A small self-supervised image encoder, trained from scratch: 20300 steps.
Rows from block 3, named by matrix and row number. Rows with one number belong to one channel. Each number is 128 + 24 x the weight over its row's rms, rounded and kept within 0 to 255. All counts start at 0. Numbers have three digits each. After the name is the row's rms in percent of the matrix's.
# convs0: first 3x3 conv (model.blocks.3.convs.0.weight, 192x192x3x3), inputs 160-179, a 3x3 kernel for each
# convs1: second 3x3 conv (model.blocks.3.convs.1.weight, 192x192x3x3, transposed), outputs 160-179, a 3x3 kernel for each
convs0.112 097:120118135107121140112127153119123102146146135116117115107109122103103110104115131103137107086110075112153115151136130152144140141135133126159143123135122129162141140164137076120081133159132144130133148152175145135125127134137106124121116147146149163150151151131147141112148125108134115126135096104137145127116126106119125120119125142103123140117133156164143117127109092133130136102118100103123118079112099142133118147124106141116098118106169126115205120098166134131139113131145104144180184199191139156153150158139108131119109118080134148113
convs1.112 114:148156179139161189136149168156127124197171148167125133120133132113113119109117126101119087109114077135164136116115094111118110116114118118120129096100139119117130129114106134102087151121105163173143203132067148135094108109138107118157110120156132107109132120126128129135169127119203161154136113151120125130105116129118119138123123141120120139130121128182131097165097056136071034102125154112115138124115139136132120151134113129133131159116084188134091174149120101110131096125167122127145139135127144138140145129122108137150129163173139159166
convs0.113 097:125075074145090072152099076081127130051100113061108110080118210053121221079129202121115119129124129114104118095077104132127138129140142142130141126141151122123126158146132132114124127118127083103130089092112103102114149135141160128123168144128107118135098130159113137162158132120156114108144104109119144126096123139086086100123125125125110110126104102165154131167146121168151127155124122148118119147122124111128146111134147131152162124110134136135156143146169103110129092103132115117143114128142135124114114131132084115141082120150089121153
convs1.113 115:125121133138137152145155175135127156132137150135144148141134155157140166152142161109120120145156151166164151031068091032082115058107119115120107135138125132124112144131155124103119104064054135190191134180170142159151093102134084091140101104147108119120121142145125143164087085132098093124135117117161193214149168175156149123151142146138124128130125130125129140126128150118125151144161101134138112139153120150130084154137096141140130093067065131110095141133115133107129119105131106110139117124133114127152131150154139116120128109119124107118
convs0.114 099:157151148145132127123105114113137106132117078129123096121124110114118109103099099110128137104124134129151162124128131109113118097091094150135151181187195159166167126106127136125147136128139083084140098109133130110104162169166155155164108114130132119116128117124091108119110110089121129120153181144155147146154154149147150143151158146155160154130131129169202174143158142124136137036084065044098072013064026126110127130134142136130132121118132095085117112106139162176171137132135122112128130118104123106097155149116072030077114096125140144153
convs1.114 105:132131137136136135118114112157116092182139091204187149114119118115121119123136137110116151116115144154143158138133136133129131135128131167173154148145136126113119121117117121113121124112115090076095089096128117155178140142130139136124119112111129138133126131116135137123073079080121150130148163137140142142141139141117110121138135142123116123129121128120123147131150161148162155095143182097131164112137166068059076047036050131132124123111144146123154144111124137159145151152148116103119097106091130148125132142123157149141135122119115100103
convs0.115 099:170159173111082123090080114072137115096168146116143123136137118131147132138146133122133126147125123125091097084092083118130124127116090166170169148126145134121106126103130134127138136143150102139110170148101172108115139128150112165161124155142098136151136142154143137166085140081103197126100137132117117138114122137123126123143149144132142117134125110161176162139152121136147106125103124143118150150129148130150140151153140139145140122152170088095109074073067146123118148137154131162179123136128087100085143136137132112125135118123115073079
convs1.115 105:177155133164144117123112121096093135107111157109116153102128130116145140108133129124142117144143130120106120143150111152169122138143121133168138120103100127113125102116143104113140132111128167140163123106139126127178136149115147138097136101101165118116152113119158133136141125107143169133123112071129128149143137167141118151138165138128152118126150140158129133142129137115105105131136123147136113148157131130114126108135142116151143161148165144092171106061121191187110168141110154136128146134137138151141138138159106123118115137107128147123
convs0.116 096:125125163118140195115144192140132168150146179119121173141135146147137132149135121070119101052115112052115115126119116129143150130144139148153124148127070117119114130136111120114081123134116107123122105120118133132135135131113123118100140138113128128112129113069133126113146138108132130110140133117120140125117126115119111098146136141128130150139136147122133130116125127120129131109128122111132119119141134133128122124121114129133138118134059107109022124130057176153129164139123151141143162140092147134084171152108153133092147120072138119086
convs1.116 100:089107138092107148101130165065101138065091145070087150125132143147145130141137137120120131123151180126162185126092068130099072132122111129104112110123138098093107149135141117108135091085113134138125126129112105117115126138150113119138116129149109111098158145119162141126090105126103128155126144164150137153139125145131113119112103084095086076121114098122110139113112148108103129172107128162104115183119107103120131108129135120134135136148106142170132179198155129113123112083099113087102115104113108085093116111116129116133120117141101106133
convs0.117 093:120125124149147144089096089113108101084087058107127118134124143122116099081081086136133129131131117115123099151124129046050052234214245103102108109104105158153137126130132123106137142139145133118133138128110184161150088100103138127141137124125090094093095107100133137146159160142089102094161171173157153137123119107105104113108108104106106116128127133133130119156144138143135130129135140138140143140125122134133131126144133138127116098116123081122150133149168117113111095103090139153156102117115087088103169173173136134143118114130130127130
convs1.117 106:126115113124120113114117124116113104145134110156158151142148139147123136114106108150128091131150104143152136255253255071069104162166175127131135111097125142139143104078106137099116156143148134108098102085107107107115152131138176149168140119131147148146171175170107094115128127138073065075135118129133129116121134132149166154115104100097085087144142139092083090130121129107097123119149160166197199072068127132133119125128114073045060120119146130153150151174177152146153154141150150143159165168170136118125129118109128131120111095100124111119
convs0.118 099:164122116172119090164129089113133123076098101120120086130149152111141155121140147172135148179136150156105123135123127139126123131141141141147113082159156121143122122156137089138142111134144109136134129135117131127137122129132115117112130129119135136121082140159081132160109148129116136106155137095113162137103145129087111096144116091152098058160113080147130136140125122142127128164131122158128117166140134099123137095122126127145149145124112144146152111135154134125114080101117090078095119138130100111093090123108106145150085137151092132144
convs1.118 096:094108124105105117135124111134129145127121119113111109144103106135108113127106105090085116137107111113072080067120161063120169092127158107123104156135097103091098148144163152123124137098092126140153099127145093116157175144136192142133208164148087086116114139152113145163110132133120137125127121109144137126128122121102098113102126114093118116093127133143126134129116126098096114149102072139097078150111099107096094127129116113122111101099130146144143149159142114112138092079124092092129112118143098099128128135129142126107160139111152132117
convs0.119 102:144152143118108108139133143094063086136107101140160163093080124090097130110119131131122127130114124144138134116108103113114106134134125114084109144113131120121137121104107161175145139137121107068104106140188128140118149153128115097092133125141081058090124092128181174176104083086084083106151182180118144152159203174103111096116120099129135121139145135141123126142117124151144153129138139128135147122124142123098115153160184178189173109113120124136130124137127117130155113105114129140143112113100109085094167165168140131115135120105129113097
convs1.119 063:102092106152142159172166161115134123170164168168151147116139153177175177102131165126117113134142137129138136175156133146153139135156141119167155129164144136150123128137174116114140156152152134118115187141128159128125159104110170120144134135140134108111127093144149146194141136094130142118113119123095105117096123112154189161138128126131133128101126129106133134110120117091084092147105104148122129140117126122128109219179168117061103100096090116159158150160150174155122201169136099087088202154143142109126101118131118122136123113142118096118
convs0.120 099:100113108127147143142150147156173164131163165135123134116146153113127131088096107139139133106127126098105100167163145161138111143118089138116105139146130092100098096100105130162151130157157129120089129120084134110081109110105107124133091119125163145138151149135146132120138147174137135152163113102098087105085077096098116122142158158119128136120127140096108109105129137129143148135119146141130118164158131102088087126110115141117123110135150115141156111131151175158151145138135145104105139147160133154170103115118145137125154164150123144145
convs1.120 092:104136132086118130086099117176173151155164115103117098121107115132123126136164143123155150146165172101119135148149108143131095136130106117144113105130111095071087117081078128097078093056057150122134122116101139130109144131113151142128141125117128131149099114122129135153133129127114122145128140147126088097131053123109057130128133134122124133128120137124120138139150162115128154108085151130101122178119127093097104137146122136171152084104107089126129141156143122136155111114121168163144151158161113108119123101111159156140136134141117123127
convs0.121 095:131133125129137115129139124147125139112125101097169134138144138096115140111116133128151157072125109099139135129146182109123173088108152131140138124131145112111132132107110142103104152123126143154188120123121088086106165145153122109125106112137116123132113129135116133135142120140140123101146157132095068091127107149176171183152154145134129123134123123111097112131126123149138114139147167113126154061060090118133116108101106135143147130111089130135111125118124097115102115140157136138132138138162145147137136138143162146128145095102147113117
convs1.121 109:147134096180167121144133118113127107072107133136125129131113069163126064187160114102117138118137160116103146081126145098142179082128161127100108122102139155143166135124124127120117138143141137117172100120151143163145133104108112089114130114150135130100154137118126093095165175124158143125120091086109087111101092122122148142117105121155153154160171166121123095165149119144116143131202186090144126054121121124107086154141117185158142154143139170168145151106099152163167108096109105132122146159133127130120113120126123124122124115126137143134
convs0.122 101:148145140120131147101089120115157172108131150119102092096127137088103107117099074135124113114117096130148144115121151103106126116116127101076097121134121105120130124128111144168138143174171070101123060101097082098088112101089134113112140121118131145133127123094127118085120163161105111130164142125098130144129128113138142123142138143136121129162145148112114124117119111131128125135123130127130119106116111105128131106100101153138117085110126137160150159185167109124132143121121147125117139153153130114123120115097162181169132150151141146142
convs1.122 096:085121152084105127109102115133152150162148136133133126122142128129103104144156131101134115119149134095101102119144156087106152105135162123114091172184155125135137125089070184152116146127102133100122139119119138129123135122148151122145144108112121135144128157191118136159110102129142131145156168153138116110151124125163146144122118121089087081127124131119113136133145168089103151122103130141135134133140159117129123118113119131123120115114099117158155130175169149153161129121139136137133139151164111101130144131119144145121145148132128137139
convs0.123 101:104094104118108110117104107145123116123112097147137125146146148132139153116120141144148169139135137152133123117120118117123120142151144135117132156144162137137151143131154144136154102087109123137143109140168118143154128117124122117132099087116051031039100078080107082094158159158144158152139153152153161151112125112120128116128127111130131113098098095115118135130132138127129136143144147118108123104084097121131112139138130114101107095084083112115117128138133124114125150134130133122130084065078140130123122127138121113097146141134136136137
convs1.123 104:092067074081061068114106095116105101111090072157121097112111116134121113139130120151135130168157138137127112103096107112111112122122113107124118114107121126132137171190200147165178150165172133137135138140152123132139105084094109078096134122121136134138096078102080053092138145129112129109088104105162161159155163158159179174134136133131134139139148145139132133127111124121098127196175172186175190114129170166177178147142144096067075090105125132145154114113114144146156126121134120107120111097097112102100151165158109113110119111113131114118
convs0.124 102:106122135120140145175189192127104094125097090130124123139121132122100119093069101122117100120110100115108116148142140129126127141135143171166145158152150124113112092089088088094094117132119152133117166138092152134104144137121125117102159162153136145149183207206151155161183162151154125121132104096138131137126117120049066077116121113116120125131138144129143139129149142140155145103107114110113122115127129135130130156158165144134141130148157109133158096114132126129133168169169134113127102102113123138128135145142133148147150163164144147140
convs1.124 096:117130120129127115141141129118120113148149115167157124128089114124116136134148138137134118153142122156155135114136125106110109140139142156149123135118121133125123091065088096065104068041084141111081157143106123105106135122124095072094135118127136118116118122109147158138099069088110099115130123120159140149103061098082038056129135137136135142143139142154146155142136139128122124104124154111132164161156175143128117151156146158170161152157174134129154127127143097083085105113105153184165136144129078081088110103108121114109125123115127140129
convs0.125 108:140142151108115122105101104147158185104084108126094104153145108148149130128123130146132133155139144129113125154142134145139138135124126158151138144143130104100110120119103142147123103097093105074094110115122150151140149155141138138126077072077161187177098105099117116120136157146096097108116103116106110122147150149137142131150157157122127130106110118142135128148139124145139134102103114129134135121146142150150136100099093116114122137133141105095113108092113158198172118134122115110104117130144124117117090072062121137124123150131093096086
convs1.125 065:114117103137126111143130134115127157080088123121098106136135116139141126068106115108138118148175169111131142106133107095123090111148116139165132125120133083095121149107118163118125151139143130122156127149142116139134147087068168102115188148157150140167122089106161160148127117127119123164108099101132094094161118109108070090139145131106107114104105129160118154153112156163127158121142175111108138133130145112110137132114128141134140147143119162149132144130130137135141106085098120129117163119114166126147181154130125131149121115153104096128
convs0.126 098:106099118151158159155163156117140146107149161114123140126125111152150139137124133148125147153122137152114116152150133158145119119098077165133098156129104161153139101095106109078101138131121138125111135146121130130103110094103139147140134170168162152112155157119111106116122128136111132140106087079146133157089046084147131128148151158144137135160156141114110118105118134108131142130110114140129127151141129129135112118132127088081090147159162125123133108097108117125129130119101120122130129112115144140107144150118110106087150128096149124104
convs1.126 066:142127099116081077100079089108097093129153154107107116108131130118145131125142118096128124130141148125122127141159091126158114117151135123148154126125150105133158124105132105061091069034069127117112126124106146139148108101114110088113137125140112116148124115150137140148111102121145157175143143127111100109130111149104084098166150139135118125120107109153136118174150144147126140088097123112132128137153144073077095129164161119146140127147171098109147111110123126111117118133122138152110123125120137144144132116128148146134148137135163179170
convs0.127 098:143129104150145107147140098155140123133122109137111105158150085170151082165153087153119154162120143178125141149162140150151129147146123124112112139109117138117134128144156114126148132139156125093076134101112148129140137133113126135120127139130147142144128119134120112117132124137122124133161132124135124114150126125165135108141105081147108076139104080122124127119126130126134150171134125167136122173139129125133139130139143157154157122111135130103130124115134146120118152103088157112088134127120104124128104121121114151156113147147127153153
convs1.127 111:113106083114118111108098093118150125119144131125138131079126143087141156104140141105118172134129160124122147128135117124128105144147116097151135110134116118143143108121148091092114075077115095134173079130180070138180097108134096090118107083103117142154104121130116149164109132135075104133088094126162142139152139143099118137123141143117144150118140143155126104164135114162126112143044063142086071160076050107137145105134125127154137088120116104130119128140116110131153107103119147118115102104140114108142121111150116119111130123115130133124
convs0.128 102:129098123136100125149136138108078125150119099121135095124162139146187133126148116071059086106140128113153133086138131122165151123150147141134126131102129112109093137108123142098149122098133101106141100182082121148096153113130150090131138101120135118137144131150143127144144065112131108098100121081110138103144139127136123110141121133154130134159130135131057103120073131137139127117103086142137118133124105133123166137145138158140131137158103123137046126128077084118062125134111130132141154110157174122158142125128145172163169179180139125144
convs1.128 109:115093076119100089112141123076122078116142122141088135094121109121176148108135119115116142122137159139148182112121095140143108125141106139121140125107142153141165124135143139127124136124114157156142156194140141093160118123127120106141133118142152135154126121149147114168155175183170158199159098160147146155170190189159204177137158147155180174149183178126142140128131156118118151122149058132148077151168084106126112134184146120076117173173164147204150113156128139104150135125144152204152130129113156100129144092108138136119154155134139158127
convs0.129 098:129107134116096117137134152198201154161192134096113095115129132119139128120117101149127151110123146087103124149147162084088116124137167112114145142187178082134134123136114122153107080101102054114160076184164113152081128144138137120127139116114156130124147143125138146122116100105136151129134129119111123112141151126140146152135151136127139146129135145127104104131126131107120134180153148157118085122114088102113139112113126156136124096114107095126105147183149173169128149151147137123126171134104163123123092094105111148139099150155094136145
convs1.129 105:087089148108095152157162183158154145099112122114101129126123114128122097138130107108111106134153149100115124151144164116107140118132161091092082075127146120115146141135105147158123114116087114130122135129109141105128116116121125121129155163147107094098119126126110094128132125137114117135118115143090114133098122132112116130101085095088059074133115121100119132104129161095127181157167158144109124128084111101100115141140139150146170119111093111163134133183176141133173118107137103104121150146143118120135109125101145147111133137120133131128
convs0.130 094:106120118115128131109113111131126127131128123144109088159130130156115106143136114188133089190143111142093075094109145085105130150153188102067102110091085149123121122137148128152164121148161111108129128107090155133132104128130109132135113146147095053097099027036155129129122111125135091108164126110141125103166125108140107126118112123116102114129135141125144160127141152106126132166106083196141105249186137148131125132124119130131104138129154130133157134131154151120138124079076108125133092090117106084118140136135122122126147129119170157142
convs1.130 101:142119114149128097140132102197168159178151135112113114137150144134128147140121117140121103128134109119118109179174180101133147133156171093112141120139119095113108136107105160128108153116083123104149107085141129089121116109102147137118139134113136136136102131176061080169148152171109111147152171158127143140132135156113092119156152139153149139149140144125129113142143121110124105128153044186184074179182043158165161080096118077094108092081090107122119089121144144119120135116137107103154151145143149141128134121109131124138108110139109105143
convs0.131 109:123132124128148131092117107129137145094084109133130145158150137133127131124110117155154160141135155123118147132138143129131144125114124158141099129119091101098101092103085095134104087102100128130086170177103150126091112114113093100097068080072160173136099107083098113102135151151062089120105118122110103115122099112128111104132135135127130121147149124104098084116120100131137115108100105142135133147145149137141136102096095126117114126130132119118113115107098145170146099108111108120098096111103110127107075074045128136135112120125078079093
convs1.131 067:115144113142162118127122107099145181080123185093097136129145141156153142081117111086135176093131155096099139127175142081137122096136128140153149145133141116127121161119162153116157129110138129122137113115132117134129150122143157112166146133168155156177118122150105107129157158158148127137119077105127109132131120131100093110122121117119119128129125143154136141165139133134111131116104110142141136112127141141122146126109140066044066189176163168167169116109122167152147140095120168164163159151150119112114146136134126146148133136154122124136
convs0.132 107:126136123125126121106106115171156128160155105155140107104117140078111138122145155185120141177119137163099115173158170136129147123114122117099096091090102131145152084101089077113098109135119127132113140177157141144126126126117114133117098118110143140134096077084105108130100100107131170151152165140104105114123137126140131097124115098143119086139121090130124126115123129119138148141117126136124121131142134115122121117121118130138136133142168130110143117091119146171172114118128073076071142132104119123089114131108118128106138144106133130093
convs1.132 095:124143113169195154108117090143136107127130102147116097119137138132113109113119129105124095161161104097102099140145150076100107090103108145181130134120118132140142118086112137087109160114125129120142105092114096116159172140134189138135186155147153126131120082118140141164120145137115141129116099107079098107147149163137103149133138149121129159139144159149108108161128128108084102124108134128101131124085123098112113125132121086130128110097138110091148097084122155143153140088111164172162137126141134141169150157155088099115094093114111116119
convs0.133 102:116123116146153146153155148127155169100117134107107124130134138141154154119129132118110105135124122110103104168173166147153146126123122142132127145145141118113126084050088145114139160151158152132108129119104113114102101082089141149145118124129159181161085103110089089110158159167163155165148126130098065093098076094100096093150147153133129122124120118104094095106102109153153158114104129126127134138154151126129110119113104147129135136147154123124137111112133146150147120124133127114114134135140138141144128134134139136130169174152141144135
convs1.133 092:113133128100103111115110130139149137124134112117134110087076080118101103099094097152177141143149133121124115133156129089122107092109118139142120136132117114110104089060068116082086086056067123113116133129107126125121143135135159150156123118131124096103119116101164179166133125133115100122131119123109088089161103141080013072155169169133139150127115134141108131139114137147129149103130187109105130131131149108103105150138109135147115133157150136133135161145131096099107118122112162182166139133131135132128133121126143149146133138142122129128
convs0.134 103:136127130128117114123111106178153113173148102170151109171177175172185192145155173119117124124125131127128128165154159149137148121112124164159162145135139159151156116104117127116134159164166108128143123141153123138157134136152133139151131135140186174173168155155140131134114114103123128107131136118092090102104108134113118128118116117120119119123121119117117124116122129118128136112119116119128122117125123137141142124132133113122129131145149132138145121122136108104110102087102111093095140124133139124121151148147135129141127120135145141153
convs1.134 102:128134129132133126128127117148141117127112100129100091115127120122137130106119114161161136156151122099098078181178184178169183166160169138138138143138144140144145139141146174179187182189196132125132134130125163169162122113114122115118121118118120121116097096098125122124171186173141154145121123115121108116178172175166168173130134127129137131129136127116117114121117111113102108059060107093094125092096133131133121117114103103098087158158168130142156115123130116127140089086099110107114086085076111121115120134133120126124126128128122125126
convs0.135 104:115113110108115113118132125121121115131153149103114119155134097159139101146147125095134137079110107107126091097098085115117099123128122124109114113115151104128138133150140107119131135129125100114108060176179117131108178136081215141042158136087147130127122150183135138156159119109122126116124118112119153171130120118126124154137135124141114086144126098167138097145119081119128114161131121158137130149142137121099091108119133141122115122117119149162174130158159088112141160110079135121124163141136135127110099128155075144179070133171102122141
convs1.135 106:139128149122109155126126156154142120189215167097142157122122113126127124123122114155198150124161144073116146098133160111139188124147159114128098142116110130113127144124121195154104169146091120132155154122045121068107092124153107122168110128163133118140129111127118129150170137127152144141094111151156156171108118136112128123129151146126130141126137140139120116134129150123143160146148106141125107144142117129112071165166122136146146120130082177185129163159137125126126105120171159177152144135135155122128191164151139135135138141150151139132
convs0.136 101:121123086142140093142130095149146143130115109146130121131110133112114164136133185125124138119107117095086100184195194135143151118118122169165174115119150121116156096090119131116119126111118143150144121135139130132131109096099141145125138150135164164156093104112098095128152132147149142149135132126108099128091079111115118109131132124121115105125111102152130124129115103129124106109114120121120123157158149124105108142139135156153151157151145139132143116110137143133124148144128134136143140144141131125099136123090104114131123134137109115117
convs1.136 099:111143133145162137161172145165167165129127133130119115153103082163112085156133117100152099137161124119129113132158159051090117067081125117132104118109105103106105102073093111080107081033060149135122128114105130112131155163144137139145128128150109059076099086097152173163114127130128113128145120132099107119143088108115021045156156155142133129136123120124116134135127146126121134075087142107104132145160172132097083163162129150174162131114132126095125142091105127114119101108120114152156122146165106114133141132138120119115107106100111128111
convs0.137 092:120118109123132129143150147118089138133108105107095108157131136132108124114100133117123095131139111118130079172120078170113083132084066096119144125150134155145151138131125128131125136135107165141139147133151138103145144134118129111119111102116061066116066101134126144151144137157122099158117115162136122131121114144118100102148139127132133130136136118135101095120100111126118130085148179082157177087153189130122141096105139113144180152128101176151109145129089091098104093078087091086107134108145105105162089123113129136128102114117114120118
convs1.137 102:133104085115101086136128126096128122114151149130157140124134136135124135145152156127099095156146134144146115187155100212141083168123064155112115128126137117112098113105126095119166066105156119118144101123129113135119121101111098096122112118143141161147167153112165111091109095106138111121116115123141128148150156189117127156146129119148124110144105103135104086155125095149116110129112176107116173123117179138157137155146093148108066106078062133118081150124073144116136123096117128117116133142131101102120105124152143130143136103127115085105
convs0.138 092:134126130130113117145125138137127088163152106159152092117123116135145131141140132063097118111139153131169191122116119116121122114122129146139133138121133127132129118108114136135129135138131178165139146155152135162135135148138121123110110092089116140127134142147144142144117110088108091072106092070115122140131155150127148142148150147155155146135123122116128138134136137149145146002057029020086061000050026169159162171155171189181195113129152107118142117106128117119101140153140148160148170178171198184167156134147117107113139133138135136135
convs1.138 103:167163153172167152156154141134108085126101075149125110131131125137139132135132126084076100096082090188186191176189205159171186160165182135125119123095096139117117078070066108099092141136131145151137160156141142133135125119124088076089087077092134128118125125115101106104146144120140135113128110116129124116143141137154154150145143143143140138144141140140136141148144147134125133098111152085095146101104143122118112117117105117110105154154169149153164159159165099102110120128142129147149102111101100106096096105102084082084080084083093101098
convs0.139 102:112096116125109141126124148121112139144152150096105122118133122118147133119130124144127112140123105139108112148132121134119121123117117160155140128119113121097107104120097083092077149168143063100124155231158093111086112113114118121118161172149115107102176199159113108104113097136114138133126137132158175177108104108156167160109124121107117122143153148153147150132136130142152138128130142139133131126137136102101106121147140108112119134149131144157153114112127138172154101115134103100143107117148104115112149176155130143121141167145150174154
convs1.139 070:132139141162145147087076087152115097142184153118128142121120111126147132123133112133157132132148115127122108101130095083098105127134118126113096089100125098087103099083118130102121107074097152128162107113101148137128144140141136113134108096115139098106168152142132106115126109119115126146121105124118114126131116142120113132128143133104102135134150160094077106147128126097094152118139125123130148152139146147129121141145138129125135153132143125104109135138121155132120106074135139156156147136149160143171146101099106121136095092125118140134
convs0.140 105:110099090132127102160167145104161182093124185120087128127146140125150152097097120150129147125093130122088121146154152125140138132146140185162135144118146110079124198177151165115098147118099100085123088102132099123125163155109139130087167167138118126101172204182111103131152162167097094129118103102170187191122125124091092090160147120144127091152144115165153139156137130140130135128125139130127150145144160098093094144153155149136132153131133149130142117107121110115081161197158105105126171173151116116097170181162134132113140145116136136121
convs1.140 064:108120121110105088147125110102137139124139129134152103105113109092108102088117134121127119106117153124111128127133120088077089144110127125155135142119094137141132100086098124115112133123111129123130121107124134136140119134105114125098142165134144092077178174162176224225154170179154159142120131093138138144132134155128103119127139118140136131115133138150117119170124087155141086143125133172140124158145142184150125155164139119133117140116113141115102126129121133155151093120097092108079115148146129141133142133118106115126098113125092109145
convs0.141 101:116129145105116138106107110148144138129125112105115113133126105127126102109116117139155144134136129026054082163171168135134139119102094125122113135140138139128117101074099164133153139107123137132110138169127140141137140127124153136129124114121108109133138138133136135124105097103146135109130159153113118124132128127130135146157149149132141149097123135116120130112118122097097109101091080139134134196198203159153149145145134103105100130155149123140133094116120123120121160153145136139133092086120129121138112115123097087075148136120117106101
convs1.141 108:155167181167169173129129126149160154136170153097100089118126127122142158135148150128150146144155141083087064143147138116126126067083095138157164118094093115103084083065087119090102140116115133130148126125103152149118142139138123116128097091104097092106132124101145137126148146132115131142150113121110111111152144132118118117156159150143136135131128122136127157134114135148122128052057082155127133234182184135140145140147139119115095111128142115119109063085066117114116134106098134122108123119130132126130167139133141149148128121116135121105
convs0.142 100:135124115117103124128130148106135132133175141102114116089096110124147146122148134110138132086116101095093102165131126159118120130113104123162144137161131125100109118134122114114123139133144109150129150215139113107102146133155141133143157159141101106107131158130136139132115132139129178138065079075127118126127115115150150136135140156113111134139133138129130132117130126137150134117122120148161148128164161140158150114113096125105100137152142121136121087106107154165176131100122109103124125148164119150146117146147120130117121138133123135131
convs1.142 096:152154143139113125105077102130138121135171136115132122121144127136153140115122120115133109152170142104108103115121092161144127141133110128122115110128119119129116093071106130135148124135154150131155094114094093098089131120131153112157138083137147154143144172152133127118110097117144159148120106115130120138128095131088065087149137117132087077165138128112109115147135134106084118108096120116093125117084125111114118126153144147161145157174160143168137135162113162141143151091148156153153132118115150126126160125128142129125136109114140129122
convs0.143 100:107112111074073074090089091107114107142139128123107107092096104126136142111122124124108089120095080125111103120125124112102111176174186117124117159162152166157134146153154118126125138149147138145149154124093187153097114120121096097083133128117095079087156153155156154156110119120116129118133128128171172162148152149133115110109111108114117110128129124144144139133144141121120112138114110152127134174161161143135130138119107095076073127136128090116133116125131118113133108116136128122142143165164127133135125108114124125124119129129129143144
convs1.143 111:171171169109102101105106102127124130146132093133130121109117112154159163122101118210188172151147128141154126110109120126126150141134145117115125101112121102108124084080102104082103144131142125119091114099095110084090139129130130113121110095106125123137137147146117101120135128150104110110123134122108112111096104087130141119139144134128127123133131130102105112087091100108110113098093071150144153140121127132134125168175155086076079125116137165152148149164159145129132121122124121116138151159164161142172128121131118129129103110107121114115
convs0.144 103:073069080116120123143157144101120126144134149131072087137130130144133141114111126110127096119127126081089096143134114111087075099068060114122117145152146124103126140121142153134159146135160156162149144130129119117117087082096109113110130121117100116113131139134128129135104130120144149167103078123162161148145139142129125130074065087096098101107114116124125114146140128141125121137119135137121142148146169133138135126119120070057074139158150116141145101137145114103126099094114107106127113116135125119148133115137128135145143153162143146163
convs1.144 106:139142123126123115082077092092082108136122100145161131139147142131131136116123128164157154136165165103142115133145127114116109099102093091053088115129139138152141066039076120102117106105112108105133103085133146113133117118123127132134116123126144136124151147136140138140150107138133101101138147123144140145142140143134127133125142122127140129119123118097088107117112117139134126159113051148123093170126094158170153141152148123135114126130118131124115111119112150140126179196170149163162183171182149118126124095116115117133122130138131136141
convs0.145 101:125138181124091139136098127109157127088140161125118120143159146177192149187185134136124113127109120118099139077089112122108119116103123131113095116130129133117085125093115140131134119122133121137116174141080173098069113121132081153175086147164123114131111117128134125138106132105071159157103121095151136127165146132137116123140137135138145129132140139109160181111126136121118104145116085151124101154119078102115137134131124162140118102092145092089117117135138160128127118116085103122151137142151096131152125111130140105105155132123126104101
convs1.145 099:127117111116097097115106118107101149137138150131122131076114101095129128112121099115142136134170160124151147138163143131181148124157131138156174131137143116131143153144159145136153129089104134106133117097148116122183167129094159120077134107086125114129138118134150147156175154150181175156134137130142144150120129169100100137151171149158174145154161148158160127166160125132139117148159107154155093151193115096101128158182175145169137129117143106108196094073140163166105157178147134138156152152141134141115131134132142121135147136132114119124
convs0.146 094:121125129131133136133131129112124115142146142110096116142131126147144141145159142116115088129114112116106108151163156137137136096091096081072091140132105140129133127111131171154166147133140155139104163136095150124118088063082115098112121122124095114112086100094123132123147133115141117132122116154139134135097077089092078082138129169107094131131128133133140137116121124127129144074068077125135124158174172161153148132133151084090107152153162132138146108119131092091112133119134116111119135142140111096116109104114115104121131112125137123132
convs1.146 100:118121110102103088141147141103112139129135132106135130132143139142141136130137131128133114115122103115125100161169147105110117112121124145129128131153138080085077091069077123100103091075079145104120137119117147130107145131129142126122114092092141150155109142136134156157103105101135119122140146139140140136146119134109071090167181181118124126102085100143133136154142132122122114042038098108130141169174163123119117134137142138157152146132136116110129108113111129121110124120111129125122110110105097088093131123129122118119108104107125119115
convs0.147 106:118122112099099093086086088147163156132154159111122115126124134128131144135141144180168149136118104120103095130124125105099106122118132126120131088087100101098090135132138148150149148147153115107119134125131149124106113121120101102104107086097105106114088087095107097094108135142121143144115116127148147139134144130100097095141136129128120117122111116103132125096130118111134119154144143141121122148134131112126111118120115110104096092112122114127143121120123136137137120123143100098128163171154115126112116105116155139147165157169158159167
convs1.147 108:137137126078076075061066072137153146162165133122131122130136131159150148143123118141137126136133122081085081123126130115119127115122123094096101130117132146138136111106109122124135127126136112099114134123129152153158127103114126095105176166164122116138138129151153149159145141141148155141129140127104088103125113120153147148138140124136136128127134134160152180167160176142132139114078096143118126135107111117127124165178168171187177093092108116120134132142152153149148106101104092092102121118133141144159127140146099109103101113111100107113
convs0.148 095:183125109151099088135118121130145129132148131119117121136117134127144158146117121117128117145119113150124100099118159086144190088148189095128128098131140110131132142143120131121082138138092127132134112146176109132110148139115143136095126114100103126125099138136134143155120138141157156137145131134132128159110130128125142140150144127139140115129137121133124113132124105134133137090156149093136158061128131133136116130119105151139137157110118148117144153118131103133163061120124093121136109120109151154154110121159114134129125154130121149121
convs1.148 115:152130111155130105171147111115116122095113102117115104147135105170152098122087075123125071181161082178146066059111174059127216058115197150109101174130129163152133132140159123133162131142164101126125113077105095114133148131137155136144164163166133107117151135131142137121099113120108137113108110095119128105145148131134107126134116125143120129151138137181095107173097110173119132101156181086132187087144202163127107193148112151121088136087108165112132143122135113121145105157160102125140138162140094124112112139125122121120130133132125112111
convs0.149 101:151144123137147137139148125131159170102122160122076118139148140136139129144134130155154155137145162101090097183197199123126126116102093138141101150178128123115109089093094141146134108102107125124111112104103107123122114124114147166139134153138093095097124137110109125117079090096100100114106074098078088112134118134121099098119119129152157155159172157124130137133132146113100122115100098141123114174166172101099105120140140040033041191183159181160118128127110119129140120134134110101096109116102111121138109099115067070070132143120165178161
convs1.149 087:119138137109124130118118125137151170148148133101116111097099110099102110117140121126159151082127145068084112170184149089096084098106112105102124114123119108145131097058089157129142111076082141145155123114147139125118115103115119111120152156144086099121098138142115156157141122137160137142177163163109108108172139142142099094110121112100108107111118110126101142155140157116103122100073102163148128131132123147135137149142146171191186122131134115097095111096101134131135108120099105118103132119128126113122122116123127132144112123130131138142